config = dict(
    arch='mlp_mixer',
    model='image embedding model',
    dataset='photos of plants, animals and fungi (iNaturalist)',
    train_examples=155796,
    image_size=64,
    crop_scale_min=0.7,
    horizontal_flip=True,
    targets=['order'],
    num_classes=67,
    embedding_dim=64,
    norm='layernorm',
    norm_position='sandwich',
    activation='squared_relu',
    mlp_ratio=4,
    parallel_block=False,
    inner_norm=False,
    moe='expert_choice',
    num_experts=8,
    moe_every=2,
    expert_mlp_ratio=2,
    experts_per_token=2,
    shared_expert=False,
    patch_size=[8, 8],
    conv_stem=False,
    layers=12,
    width=256,
    am_softmax_margin=0.1,
    am_softmax_scale=16,
    optimizer='muon',
    muon_scale='original',
    lr=0.023,
    momentum=0.95,
    nesterov=False,
    orthogonalizer='newton_schulz_5',
    adamw_lr_other_params=0.0013,
    cautious_weight_decay=True,
    steps=24700,
    batch_size=256,
    epochs=40.6,
    lr_schedule='cosine_restarts',
    final_lr_fraction=0,
    warmup_steps=2470,
    weight_decay=0.003,
    adamw_weight_decay_other_params=0.01,
)
Rows from block 7 of a small image embedding model, named by matrix and row number. Rows with one number within an expert belong to one neuron, the router's apart. Each number is 128 + 32 x the weight over its row's rms, rounded and kept within 0 to 255. All counts start at 0. Numbers have three digits each. After the name is the row's rms in percent of the matrix's.
Before each expert's rows are labels from the 100 images, of 14848, where the router gives the expert most weight on average: "responds to" is what is common among them. Only what is clearly more common there than usual is listed. The data: photos of plants, animals and fungi (iNaturalist). In brackets: how many of the 100, against the usual share in percent.
# router: router (model.blocks.7.mlp.router.weight, 8x256, trained with AdamW), inputs 128-255
# up: expert up (model.blocks.7.mlp.up, 8x512x256), inputs 128-255
# down: expert down (model.blocks.7.mlp.down, 8x256x512, transposed), outputs 128-255

# expert 2
responds to: phylum Tracheophyta (61 vs 7.3); kingdom Plantae (61 vs 7.3); class Magnoliopsida (60 vs 5.5)
router.2 100:135137103167143119095083075141128157153165085143096091118154113108081121126196078142125141115186114170176109132104135116130089119116106151152163106126111082183127152089127175120080110123123142068173133120111155173058105151133144100115098156210103118090111134178146096139118174161117170129138148139102124096066111131142122162190195170174148184120119130074087139117117110156116099102110
up.3 013:134191131112120091151053094162154144084188119074163104080166151150127112185096120100113142084124138088070131120170038137129104121092074132069118104119138162143093086148140125088106110107164151178164160191141129086180090105113112163136158157138131113075094126105109068174130140121093112107150119129120103127096112161168157167134136105127140126189158150079095146105105151149138094104124
down.3 013:182112100095137179127084128068091163142105137092095147136201160091116148083151152156139134113175118075120119135138119119120073138175191178139136142145129102187128140134125166175110164159124117139132141118063120145119180100128160129125112126091060166116102148156098183133151131102108194171103146130133131175168134122180089078155091061164100150079145112156144150087181140128100108136142
up.4 124:135121129122108212111125179097086100164105182094100154061179112101131141105143128157052113146145065090122174132175124166128088113108082156147165110090127179151139140125180132142129098094130124123136115126178096133175123070152132163149129176149143131104129219133131101119137150108040086137151157133158144146067087146151188054191166155152160112132104150121132134134178161086092111159129
down.4 115:147094121128154147132109052103162142136136134067140107094123139145111132127155119042135147175124087191151142161116163141134120125153151159094137174082144090134143137167131128149135166077074178147149134191154118104137112117105039107170143082096059129180162056135071123096120098099166139124119177128109162086170117115188192183143105135183164144146161155120147084137185154122096088090157
up.5 105:098119073142111126135104178125111148126102148160148166130075092132100099171190158072132111125131169073142117120143132170164136077078105173158133164103185146127112132123072155141114076139094122093095139171106123136148160175100147179144119065172086088155126134160127173179137102154068143145150136166138158100133058118088117130051201154147156139139154140123134075128100093117194082163086
down.5 106:108050114139115163184129165079135134145108100154130087133144108194072103149133087149158145180137092106124148151122190128099114160120122106141104120113140193105106104163148143156098118191121158133133106083159144071155145201166089110155169150116121155111109061116136123101140163124142136184167148079095135153139159137125117083093141130098141125082143115099115126145060129182069180118110
up.6 109:164141108115043165162108112160073173157165128126049163166183142128142123073166180144142179099100138145114012175173114090138136162135118110151097118088184205082122192134097052119186164140113193126081133115136150148147098062152135141160120133136143091115099105134107134145134145123117099081099117125126138100116098131113106164101129096107112081146144160149138092156130161149125143139102
down.6 107:139121174158148114139144091145126135100169109156160111153170074128161162158048098142164041122130147200108163112103127087133143134120125180134193138175147114127152084118111078163184147077121110082098178123123153032146125160157128108181136121139106128139136114169083118093109118143142105087118096162116144068120139107139082080185080115192086141143117079106127109110165122154168110170133
up.7 126:145100115131175124175090062130069103107154120159186164142112157111080121139136110083148122131126107112147131132137117192140101219168078122164110171101129095131150121150123150155161123110122120182136140070168097145088192167128128086127119118142129115185167186097104128127130098159090151133134155087119159214112144084100153101135179090188145111110190127124146106176112127125160098132108
down.7 118:120157164109092135103149117145169188158075158135098145134120135152121123118124154117102160157140132059112131151089137193081141116073133117147087132072125118146137019107155129152106085119126159068095121175080089135156134113104181130141171080132153110114133140156103150147146159091079140162102151156108136140143105096151116158131164143151106112103115101138136179114136124188128129124088
up.8 117:169117122145092117151183172162121126101137121151084135086065064090137135157166101192139147124118157140116123129125134102154138098044188155095119167176099088139145142151173156130167115101055147124087123212102174109178114061141148143108116114086106156155116135152155072141074182137109101147108104153149114097111112120133123116125142120080098143155165173166162140101185105108104146079099
down.8 115:119147137108158136138139111088137119162131057143071149121123170172101147108138133107190151180174102155090118137161064099167169064135150076130126180111116158104078118142203160179089089189131088132132137158169122129082172133132082151144149124143117120056183091164079129101146101144107130112110054059096105102165200125129086138148115048156097125117077140141124095114102074125081128085135
up.9 115:119155155144020144082121127093116135074124154084136105134102129141112157123125115156132161132106164148120152136155129136082154155117105113113113108104169140170172114104147119123115183140140117124164124107150077104124141115107061153177124098091132077089114162075149136112083132166048115175184131134174157174191124122176072134088121090108175099107070087089113122137112079144143161130161
down.9 123:140069177115108124207165095148113091150144102173182144161135092149187137038065101105097131141125105119149108121110094099114151107168121105106118139173114104130105157119131089133128154196142093125099095107096144070111160159146193184164129111168173096128106147075156133145177158095140133096103150077114106123106060184117154120061136137091191100154104123100114111138136124106123083085102
up.10 074:129125132183127109146086130134150133077146201149155139069082103119193149135112167184136055142038153105091107133117081127138124089129122158142161153132119164134111105105116176114118105103193103125124132083131163100113125102177078100200141126121153141095130089091129069145115110134147102138129119114112109152152101144105136166136118104080144196130124102198145114082094116198157172105125
down.10 072:142164081135154081172117067134093107106068141126133105124174140116142144109142161078121180108153083197133148154098108151129112058164132143148131121148106119112132088102110103117108220091184094152116113188142111102136164123146142095127166134160059126141097117129108186163165131126152157123163124119146116149124144136087049113136125123126133078206162132092131178166108154125105112102077
up.11 071:159103130126164089164181073141076107084162158168166109139145082071104129112127147168151152184177123187083148086170158130095113129138105175143102149157078102079090164121096087083145080112090098125083177120154134159122091097209163106110107104108155121128141121097144140138144168125160193134102123152143086152157101162091094124135042198085099204163120136087139113130166127138135139112167
down.11 071:164089180120067096149113138140105119156158141148131107125098133148107086146121135143169143165161173104044157078058113093097166132130162108113125175101158096069113109106203141081122164089119074115152219108155167157101116150095166166135102170192127178117137140147154166099107085126165100073158092140123100112137131176141121137122108124137089171191122121136161106163114163089136092115101

# expert 6
responds to: phylum Arthropoda (74 vs 30.8); class Insecta (72 vs 29.2); order Lepidoptera (48 vs 13.7)
router.6 099:148143132118152147080154125186162112045150139134145101139136150126100128141090128149119100079119099152155095070169131066135112096111105125105071097150126123136131145132111111108131122121120145144164152137115133195161152126134146130099100073120146095115152135073102110188110107119149099169118189144137139107124168106129154161208111105119103109176167132171096143220190094132128157108142
up.0 107:105187121174176123151087090153176088078159110120111060144142041177139147091101134152135172158167173121145189122114089114157160132160089139099149079124138152142127136104066097158139113159066118154077094148185118109165135118091118170145135161111166088096135145169102119123152145077135195131150155085134157129140149149086117166114127108083147158105136183127125142088105092112093101107097
down.0 103:127137151074107150144150114118140096196200125146055193126136089068136137139142138060145113069111146082156128105124150143126051089123147188188159103149154104177156054129096108104148147136074144169158174130112137162152112085131121130115151138151094123127156167114133119135120089092152121133155110110198152206090171112094071137141127175155088144129139115147113113129099138034191088076139
up.1 125:181071111144189141142179140139137098190117112111098144139116125103067181120122078122126104207163092109201110093141081154115186100081107129114182143116125140105137102142093181141114074099087129122142108101140125154147151152149093128105082155120168193202147121136136101113093048195105094120198105119095171165133097140155134144151117102113126128155088113117148112099130153160121126112121
down.1 124:138121152151159193146132170173104091101145080078142156125118146138184183140111128095146094160187103149149161137188148131152113174133095125176100145042115068136105107135131145112116112157120117099091138131119111158125077130113131100110199140153125066083113133190117097136090136109094141094127103099141133129072088100143150107133103140122183190109097112149149132167164156124102001099180
up.2 111:110187153154124175112059042103099129104130180137114119112149104082101129108064151061174108105147093153145148101180139182109151169126114045171080160116092148133096100126107105110110142101111110193134101119141134168150148163189109133087149141105115195178077115144166165146088095183122163073078086147149161104129100173106149127156107134133084171221117089127172108130115088108134093120152
down.2 109:089053097093148129134152097144136134217104090137102079141112097106117079100110155139068125119145112142104163167133115149135105097156116137151094172104129154048183145128127112113162147145146159132153136058080127175211130087115106153164147101122114108172135149186140145189090146119127179141084098141171153127122147161103136177140117126121130089130117123209119154124148119147143111115116
up.3 126:168154142145092127092085132081138112064144159131140131180178138155135148133092089147074157164132156143133108128118058139117112133110141193129099195116125172112088138148110099155177166181125131150137146113099124097139174181155165135094163162163156106146162155074155159079080149150122154176179133184133079130124105139099133200082116104106104095104176120149122100148207134114133109127079
down.3 127:141099106159115153139085158076154130081119142138132136129074114163128102104109140156065046132093166039088163129159139098127122163102066073169114163073122114097095122141166137096120175115093151050130147165076104139158159140130133170163160134105145121133200067077170130123130094104116067115153205141079141111147088128149168103135094079121173170128071164086146079125123114139142132114144
up.4 107:078067086133172138136087149118199119185135152114093144132132115170141095163139159072103113114072177069135109115106169112092140154057144135095118139114089109185109151113182069129132093149155123129089147149080104184097113139151111136094098136183162135107141124126133147195174162161165110140130114120168113170165119153082146138167102115119109151081156112159169128170150176162114133152163
down.4 103:096147120111089165100047114117196113105102090099143119091099126147193130132091137139116078157181143146077127153097181129077158126118138105099087088160169147052113138142083043157181136152093111151087160106163133146070136122123173155122114134152161188132146098134144110059116194159122077138132115128137136167079089073110164185198138149121156107097091064104175118126116130207129083075096
up.5 120:116148134110115143117158095064083093180154109115133184123103069146136106150203126180114147184138102162110139130131131115154172164164128136109031137099083185105149138107112144113159105171088131167113104128146136151128153036099129162170083182108179135157102108163103173113121177134090097136154137140119173110079134163175169155152156112124157118147132131144116119151145106167074066136148
down.5 121:160117123113155130174144121176136111143154077095080126163114136081108100113142121068102171128084086153116118128097177117125150050159144231132132149146136163170120137168163116163142120140158111147083147137105182212141120105150125062121071105071111124151103141106122142183192142101131137106106148109097137119136141125180083126115086170092085128122095163138115059093080142071143115149118
up.6 099:104087150127101178132160084073155112106109108125157153101143104104186136166142101140194135142119088109141121147136080120101116122139125111144124201140124089117097061127059062116094115142106145093104083148148131121110098072123159119167129180183155067122071131117152095174157141135146123142172123146145161107040099169154054098098106129145159152146099155124176141133159122073152132124157
down.6 093:134121113134128174147175124125129156107089152083126172134153102141134166141110106170177141079134129081103103107140099162159099144121063171131123131103212117135163136118169153141219161026120131135034116087153115147120190170162117133120142107130154096168162110151165131143167131062150147135145067130082092117148140098129114075090126142118134166155188134095158160107106163180119133122132
up.7 127:152073152101144142106158110112127118133077070125063083120137108146121141127147137128104148193077072148155145128153109099145190109140142111132140068095148157130168109099141121149144180114135099085195078138180170104148098194163183149116109093137090163090076128123070111090080194110161169115106152145162148123165134127055122095152108146166123067068180065125163119123145073157128140117102
down.7 122:148139106147157117076166119076131112117125171146147099171086084142102170124124157124181156160180096104113141094133109094178167161118133103106155115189171165121143081129133132120091129146138075129156081130144080114129166138072118069167162118135116104137138182094122148100131155133183136121087131194057096148153114187203128138176174100034108136098092153118147072091107116118130020150136
up.8 127:088079109103109142099108216169114132104139123167171145108082146101143134096136121170094073073067142109169083144050149144141110140099009162133157142110139161154117126094145111146132115115171104125108103093124105131142216100134149138085179075138145169182151104079084130167113105155126073160156098182137151104166128156148094104132147135067099178178182205077180124130156179135105159077125
down.8 126:149085142137060119178089118138052090126151122133140132110013174098064159136143197133134118138146120112099136110172188088100145103060168123126132021120167168093130112171094130107152139170118130153115157147143100145087081099123065145136131065102124142116104095087175194130138066100133121129111107091110168096174119143151144095060146107086114163096120149164143151167165146059132106107137

# expert 3
responds to: phylum Arthropoda (90 vs 30.8); class Insecta (84 vs 29.2)
router.3 098:035119151151124073145102079130118134120122150151102162102074085141155128157143099121137132153122144184162099158153132149114151178161104115156153151172136088095122131100091094123163141096146131156096159141174142181172102164090105122131178025156123075127079118117159100083141155139062081142100175146180116147164147093158130097083145096060128081145137122189130075126115155058135146121109
up.3 122:116124122030133143086088121086112118148130186099144125150119151112164128125000116156161131147126114120173156091178104160151100063154174196124136122121129134106106138091139133158161154095138148134121167137110175161136119189108134122093118195132165144100093100155130124136127052126146179107160125111142131128127138141126135140090133137174165158135055122158175108125123105131126163227169
down.3 122:159128153121103117114103137114141150133108097090194180066115122096130131119192152129156109130116128160141104120149122120145160079121172169067135152077183137130157103165180134107097164124100135086132177120145107101154086136170077123138127111087128104144139124115142169115085141133113120080159089104137153131146098109072135079144158175101147180131129175108179144148156133194116175082095
up.4 105:150124088127143095098155133164117107148104143159143162133168109132164082130087216135126113116139149088137170150144104097047076106124123104164138178147097111152096119185141107107158070155078126108150164153087155088165152074169081172113116140133136101137094082137127130133109145091164138121171164097058102133099145117094082149135129170106135118171170104127160124079176154077122199095183
down.4 101:156144118112160137149115123172081154103124084127050131189078143098097146098177212108146084157151141209082159141129109144133159118085080102091184113105200119133154133125151075157127108132114099080137126148138124150127106094114134143095151093153128103140157138134155085121142169099101159101080149178129167152133177131112145160118177055129084139114154165129121128107117126160186146168196
up.5 010:143081158162071149106116166132110156106135139168109105152120099136100142084085160075121137175115178169140103119095050127115160111116143152184103084088144124114149159107125133104122121117158131139098098114158077113200110121165133130138099130062139120143105127129106115111146114125125143133209119102222131185185099139140176175107147142142059118147128092127185158121162100176182164119145
down.5 009:148148111160134122121151093153131139115167081100104056143165087124101144144146168143104142103074109132138157119147095103169167116151153105108106071101135246103143163154046165125108120120132122140139160161152108142071093147118147097123128136030160144145148137094146119139134159077118201134093086151137087157174061188137090079107184117141144128107141119137145147124153150086146164107125
up.6 009:060131105133110156105127080171148183111135192123167112121118163080096110114116089185107115077082131121127155174122104151159124191113063143077154109107130112096134155154136139085128165090143158123154117083148121086155118166123074158205136086102101093167152075061154162093123134094091162103100130078129156107148151151147160115092068196131137040128105158132144038138134099113102110125184
down.6 009:127169169118155105129105161091135101146110076141149120184141105120109161097118157130089114121140089096112152103129123108112123167167150146127086171182142160093130067089128174143137091150146091104101107127085100102112108133151130105099225126116151147201099161100148113132143192089123114101075160085076065105123173094165107071144114052159082116092087106143073116129154127146147149155134
up.7 073:101103127095113153166096185116077176149172106182137122133125123124154111097093170149144089150132120055119149107066108156187117164162142099128109097172106118131140151085093145061147125140112129082127135119171157171151112122136095140181092124130158116106145170134171119149136167196118149155119101213119075164090108138121095152170149146115131089186180169105171094158073132119092091137196
down.7 071:165138130158143087142094061083131148093137128140114101090127068136159108162120126128137097096120148165088097134106126161138087165171107149135131148165163078114111123120202105156062102135118144105166125172120141145180127137243109192142157109088166129106116096107135178160112125058124136142092142198140109184126099117123082162045108158098171124181111076089107171136116130111077143147130
up.8 103:114153156142156130125092129102088157112057111173089128127147138127162084173163092103099139158113115092121093116132159106112173205159149137138165112097170178171134140162097142116099175147146000091055126151085148110167171142137121121151137193120103081148101102110159162185162150172099126124142094080137171111148118078121113152136137108068116110135144137116137126135125131146142113169140
down.8 109:152145184110152191110122161112150159125157098095194145143173155082128079110152160165159132106132136120176162137168133144153126109098164161114134042111103104078092084093134132149164117095097117111168123067076162137108113120118126169130119123094211090144122127127143090074157157199088102102147176144133137120162106145105094114104107107156080085111166066088102116107112116115049114161094
up.9 114:127080091109192121108172094175196116093112126122134135169106061121146121179072179172084103141135144163064090146147178077117100136123132063161147133149142132132118074061165155149117185132087172127091102113119082086102173139150105144107176111131122151129130177090189131170111128099196157121129099128100115143110131159161102163088118110143111139207063125117159165116196090090158144158091
down.9 106:082161166123153128080087151142100172164096119090111121167099149147127077141063105128097103150133093069182126072115050180120161104138087083126166122147165100151172083099151195210167090113142147173162160113126112114141151107114114093127115151135140164119165067096162130148111151143155118132091154086136181149140115117120095133145057115106130112090141128151140116178032095177079185113136
up.10 058:121150131173143168124124120123215145118127149115097200115084162080074142182124148152121136095107174127091148123095137159152120062119084123133116076162141088149181120115110104127140103100120081119083190084107146173104097153151195066144136077167083175136125122173072160110118154078123100173132112204173100133129085094110114124117116146132162152117108128099185140143199183080137121135080
down.10 058:169145142120091146155116134116139152125208167078155060074103058142097179131177078101161136120105101135147112132131135156182081134143138129167103117153116165163123132148085132093131126152162091092156105177097190071154174169114113142129140138146108101148170143159125103109125107156157072126113103100084194074127130194146155102092187111150134129108126137142185176122135078134102172132121
up.11 122:126122132036137141120116142152121106099140169114127174124104110078102128166121111130130153104119149085192098099160080207153134120125103111110094102129133086147127094116139160123131148161092122139061128104183130180078140187164062146095138075111173146160143144166112083140100156183142101141142100124134129115156151151107137153158071158093081179136156111073091130163095175121160162074146
down.11 126:127120094060141128093139108120150148112104137127175098103116146137135140073144152127132125077165088118081131125127111105194113156203057069108117093137113104115128185152093092096107188093106154108116125113144173184178108104122117101181132178123145241087130115106070149102121110146154115105169112066099195140153142096170134139142151112119101110164110093172104109167098083109132119131109

# expert 5
responds to: class Aves (98 vs 55.1); phylum Chordata (98 vs 60.9); order Accipitriformes (45 vs 3.9); family: Accipitridae (40 vs 3.3)
router.5 107:141076138141119155147149128146080135125115147054165169137147129161174089081127148113103109139152114059110092129143147145162207159145103136148126174103138113107169137137084120113124142146123100141112083097179110060163135126156138147159154161084152142129147088160145136145093085125104122086132093144120131209143106142158123119104093155092117122109116124107152140135100114086112130125066
up.3 125:116101074163118125104130125138067171137110171113123151168134150104106123166122106148125080194111138077153107151169161158186131150072131186131073077117118125163174174118122119120138159104126112102156112089087163110105096106125140124056166164180118142178193151080159125145114188122120150126098142052107108090107116111176122139130094161106162183153164160119079132141171145233116135202113
down.3 124:090033144156060161156132163128102141096109177172125154114116062140152122127169082097114138117126125138068122086070124076132096097144192114183198142142091081123142152170115120140147141118107121133145109109077156161137165104191127173124124145097100122166127118165180120074144098107161094135136121167122099139098141153123164106141143152118132136151074136168190107127151144131121078174121
up.4 107:096091058067157128139180129136146151144140148150117067120087103147175111105116149101136168095171074133083114111103126161140148124171186143128167129123154063181126124161138095142079106133112152097186149170134186100192168129107132106099110138131109113094140149088085165078164160176150073116146061136109097092147144080138101202125089080094127155129065170144169165061145182071100133134131
down.4 122:175113130170122096108141068094106120081111136126079154118128093150132141126157097137121123092180141130167116105185109080080130133137141216098117179121171107131090172109118130059124125122155091116079153142154117114148090084097119172126112150121189126173076133139138128092103200170153101062124098083189108121057152103169101206128140042102104138098137182053155131124110121114122121181102
up.5 098:136145160123117131119119069099129068142123152135096156136127149106132136074155128068180130142102119157134101116117154116121000155068134134113129103121097217073122121136153116085109058099157137149160096138090099094168155098071148136153109144139149085128149140129110101144099165176152155149118167190112094123140147150162122102141127103112147130079018124142116100154111126141132150099101
down.5 102:155117102065175135137148176141167142126109125129150156140182118148125101154099158126132199152129162075115117165138180118132141163160132073141151139148178123146111184094206090113103119097119074139156139093084101099123188085173070093142166111098141148125147094126165197065125169103080178124101210134126105072093166122162166139117059196164164183114158127082148088110123102110061081121070
up.6 105:142124184179139163211128128099045105122118102207163161103107119131133083113097158102114151124150190209080094144091066151110147137134152097102158123108107131124157128158096102146096135118124157158174140075106190136097155151131153134150137118146159145128142140116113075141088108121128118138134090095091141131129159138135092155117152064158112054128083117132184144122175170172109181169117
down.6 107:107074116128120154146126171159170157176106132145121111132157115174146113141125151134111178133160157125140165100169151121080127104138125140138181083214123107189096114103151052172121209101103088107141109165071125165160100137094105159129066110092152140128073078109118164090142168130143130150123145099131082179094130118079138112097110116155116135179127134092072084111122128184152117139133
up.7 008:158139117168106047115143125085192108080134134170115076164134158128129128105084160118145129039166183113187145147147192127142106105159140110099162087149117125133119111110159116099094124119123108126126139092129181155122140119130100097151177094157089090116169164096139120148085089070128073158174177155151108047155142144112082140063140116110143107126167108122070115186132105123124117189121
down.7 007:121129168151107199153076109126147167109098152095080164118190110124136179125104125150130151169115090122114109165186106138162139070090111087106146130120105119150167143143147179116101074127132144183166064211148185114101141171099130109121165151100173103182073113147096137123130170160063105164146117142068123096117153201154140110151098191155108147144148078157145051129124099154122182143164
up.8 125:108178064136130095123124072091077166141157118132144179152148160129120120109092095172123159130112135107108102145205126176126100120103160085141116131106152078095080082150140159069095092117151140121159161157088127120147166142185130085164138136132138157152137155104113083152131137139093121240118060126194131167098150118076132185129134133129172111195123118187148150123121137191137096153100
down.8 125:162190137152172085119127051098212092165136138144136095140099144132135089145069103113132098118169092155122123078106167116180179062100123219069117112102116076135171111074080175144136110108171186081107090144108176150154119073192115172088143159163121098160085120196155074133143109159139101153149124068084114118125150130130139134143184128165124113060094104138111097113129111122054195126106
up.9 122:101152104151136193090089110122171156114109105171147169120150121132109165139129119087117109155086163118134145120103146126100172139187154089092137115114119127118136088154170149165117113041155165192199175120113201102107181152118089126091147159229123150046126081098149113117171084111140125106157139142091152119110092134116199138135103146125123127145121126104112105126165154111135168113125
down.9 112:073091182145171167132117160180042115131114111134081081118132098151190070180150156158121144093169107077174030117116163082143166086126172153110089080136101162123174120110148121122169145054158157150177080132072087142145083147162144103127105119136154108150150157116113189142120109186092153112167119126131135135094127185090149115131106149084155101110123105150177124179163208087164164100142
up.10 009:142113166119104166129123146147121142105142107093120096109121141156170101116136120088154122124151127155145129127144123163076137151150159078195149140114095113146101141061050171096055136129107147165125126135121190066120150134120108083154161146089127122161145144149164123125178089175106125132171209145181157132125142152132135100173115120190088131141141087109113096117143097109126157090083
down.10 010:180111145141084109117135135112115118118163105148047119240136107072152122143168162141146175103130176147126128105142108123126137083120154113121129155114203141073207125147128148147125159098119048174121112114175152131139124122148120151150126149129085137112142153121074122126176133152150132165085151116088168116197123113102153170130114119167159161111122149122121155114123130099107166136110
up.11 115:075120077132148130153071131117153184105141151100132099195100142143127127131093111101134129103188062112121115107104082200161099104085177148119157122099213125134107151133120130121127125143120119060125141103190160159131107104166154132153109093113112090175138122148100155134094141148114145141143099132122109156126159200078099065190133068129128122140128173161185138123174149125124196153186
down.11 124:085158164192164131137125092100109095145161166104165116163074117100143122151125119096132172097188094123149161110158137121140088097134175148100106149091054135180079117144132169186110141081089199105101131100085154101112148158114140100168062143110112137139130105141116142189071145152183164187179051134120136135122139098089173138100076075061097141113120152118101154069154064148150173155126

# expert 0
responds to: class Aves (94 vs 55.1); phylum Chordata (94 vs 60.9); order Passeriformes (82 vs 25)
router.0 107:155091135131147162159120171119089112112073125129133125124141158160087115104095143198115147107141111052107174126111133154088113214088138069147088096082147166186115076132127102152158105159142110156095094130123098037164159129142182168083157152122152173150125138188122148106121124099150099102166148130088096094123109110112134091149089159119200127107078170158092151063154113210090126123143
up.0 113:137123159186107155115126202151121148143111106136137153135175081142136152084155149137083151109109160164076118182061133131132093177089107139083146165122140125087117111104048096130088119170077147137164115105143180175119080129154095190118098104136125116125159115104130121186093132130146091138148133210158078111083123160110135077163095109092099162064097154116107086079141149114122148090154
down.0 123:161158177128103156144153128124137095175128113154147098089162182110117085144088060104180153137133145130165162109131173139110097059063097124137114135145123090129155142107110143163078111033184135151140164156100093155116174105118142158052166178092112132179168142134168119148103133135133127089134133102150140155151143079125153116109105123163069082084117156103109102051123128090171103178135
up.1 010:185124171135188120091175138123184114126165174135098124159121136101157105103148152093156101135143090118148140049134151193137152118139168082117129175102117192116143113131156124106079114142110092138164163107202140099123144112135152196147125148139145141122139115160114119134132118161148116132164095069113098207150167135147055135138068095135098138136176125105147098100107179117135134098193
down.1 009:125130148094113061155115099136113105111140117070140133154140054118097117112101170118089093073107143131120154156135111104160149147104114157138150142144133053125106128184126133092192066160100142102143095108101126084095113123132109068151189110178109120133113128090130136116183125115192167102148137174148165137152100151130163150182145154178133088131127043105126188161134081100133157113116
up.2 120:117086097157165163169151134145115182103120101115160127129171146140098183159150098157129092117123076067139137143182147038146129128063115122137098148061139131093175138179115166156164129180130095117082142092190161123145148163169189096116132170124136087082125148120087131122121102141113164141120077136144109148087116177146135098116171083125082161125188125081135116138150149132151161176150
down.2 123:163182109169125170157127122135100177121142162111112156097153114113167158156077139078147134096105158089094190119147115109118140102071126132106059116142186109117043186166139122132101092103109139105051115129102149165135137168070144139056079137099163166147099110158183186101112118069167119103139071084119143106170136162102134091098082149188144108163159147163148149088186134127108080111178
up.3 110:128138106117166145117138143105112093173143061144078072086130178126150149174109094179107176164141119138133133171177133161176079090088129159133162122122099094117110148208155116084127134104098108141168135162177071129126081076130170110128097155101173065128121132109154119123128146140195167069154119130108129080140135162123123083114087138117137182160178074183063135141171145094149177140091
down.3 109:089120103091143059091153132124142049120135135114154143150118180087163182133115131109169156094120104096140126112097159139132088161115150146149141120121130100089150093093105167110099151132102033113137152109094115101128102115097127139162107144114125131078084116146161121110109095135150154062110207123103127101122096078166161208126153083091149192139082140149144158092182128111106109145093
up.4 118:140065141172141101146172142132123142098128088097130099151170131170151143151146132183157132086171050152130132103189153112136159153124114152084155198172134131138119081117150085176120145158187092177087139139152093171165124163087095158112161084098070098140171156178100095164175127097164168081065123097166144193187140179108193141119102094116122149077121108145147118115150095138188136151119
down.4 130:126113143051130119130111116148139170135123134070097124074175138120145143123190123151165137115076141109173162097076114129085085076116132159086123178119056150134059146163095124189116132074170142054098126148162127126205133077182131150120112081097152191091130147124151125111170149103130122150122105134126108160188086104126086122153167176135150089140121059125112111161137142111160113085146
up.5 012:195060140107118117137140191069081108172142141125200092188167145186140164130113122161086145137153164154143145104119117156065139136095126137115109160077062139222108135070114084128107118168125140130113124134180149156126134212152119123114131096151203120116148085130087166128059110111083154079113150200097125099159111171146120076077134114152112114109162125119159155149100079116143097141128
down.5 012:143211168093127084118104128083111166136137092120119156126141178109158049080104159143147139158112141121139127095197120122129106105136056135176164107161146126120140115113134136129075107135172072122082182135058112106096091065143122143132075178194082119104103191125133085128117166123127157172087116101124128164088132122070125107130129115104083113095134165164071163133154154162113130171133
up.6 017:122036159102096088152132072139127098147078068079097092185146205161113160121107120168151073077163129110131112041128165108115098129210136127148113188121106109066128156150133095088062144097148139140096100189119093081161163131153155166074116111200122195159127136148167139148170143118127162146140107146154106127160140117108099176129146143145141094168115106103175191136156162160155139147160
down.6 017:131189097112103150090125108089143100115175100205142071118114097073122083135089089114038148137093113070127149143155105103124111117186101128132126108077141124163156105096075140173089126131122134107114119223146109099120145085132084167079164163136157143152139083073097124123139137143090162107102141111155134165135110125232107117095143113149144075106142107093089129063137133133097128178139
up.7 007:070138155157139117119139164146150183079159101129139167124076153143148103066108115112128129106166194099115186113176133099084113146129130098101132097129134093154111166182148128068167115093139125053123107119139212114193165100167070056143134153108155152202108118111138133112130155204136117142127096107140064112117147115162205173167157088162063159096068132197137140120144135116110107133109
down.7 008:120158090138130155185116145159111095134088137171165161137226095071123127138131147162119141143156085139111101138102199092102133112104111085118123111119137200099092091075080173148089169109132091108141164117125125154127085126131167108055096175105125152062144113097159159137155080122140179127145115147131145128098137116056114148082191164118181104115161139127093135113105146108111191155131
up.8 107:130144138088109133103120198159107170134127123109126170145103144175152170137117114139158148144165160196130098200126093123066092095143157166196163116127107097102139152160118141063176119082179152182075079088118112140132136149083012121149115156134108181065132107142114095134171130085128166147161147158073104147139157127113127166136111123115131108151183077146135148141081153153136156088131
down.8 098:139159142129103115074133113156146109065112174207153105137105180141144134076096147097061103127140128110139096127144072137154086140156082111109123167120130152152079150134108158151134147163164152136164060159123127118124119132161129154114101122118168125129055143122108109145143107135166158155066190124050110139156153143198103143168125115133153163130106128117150123084154135189119119138126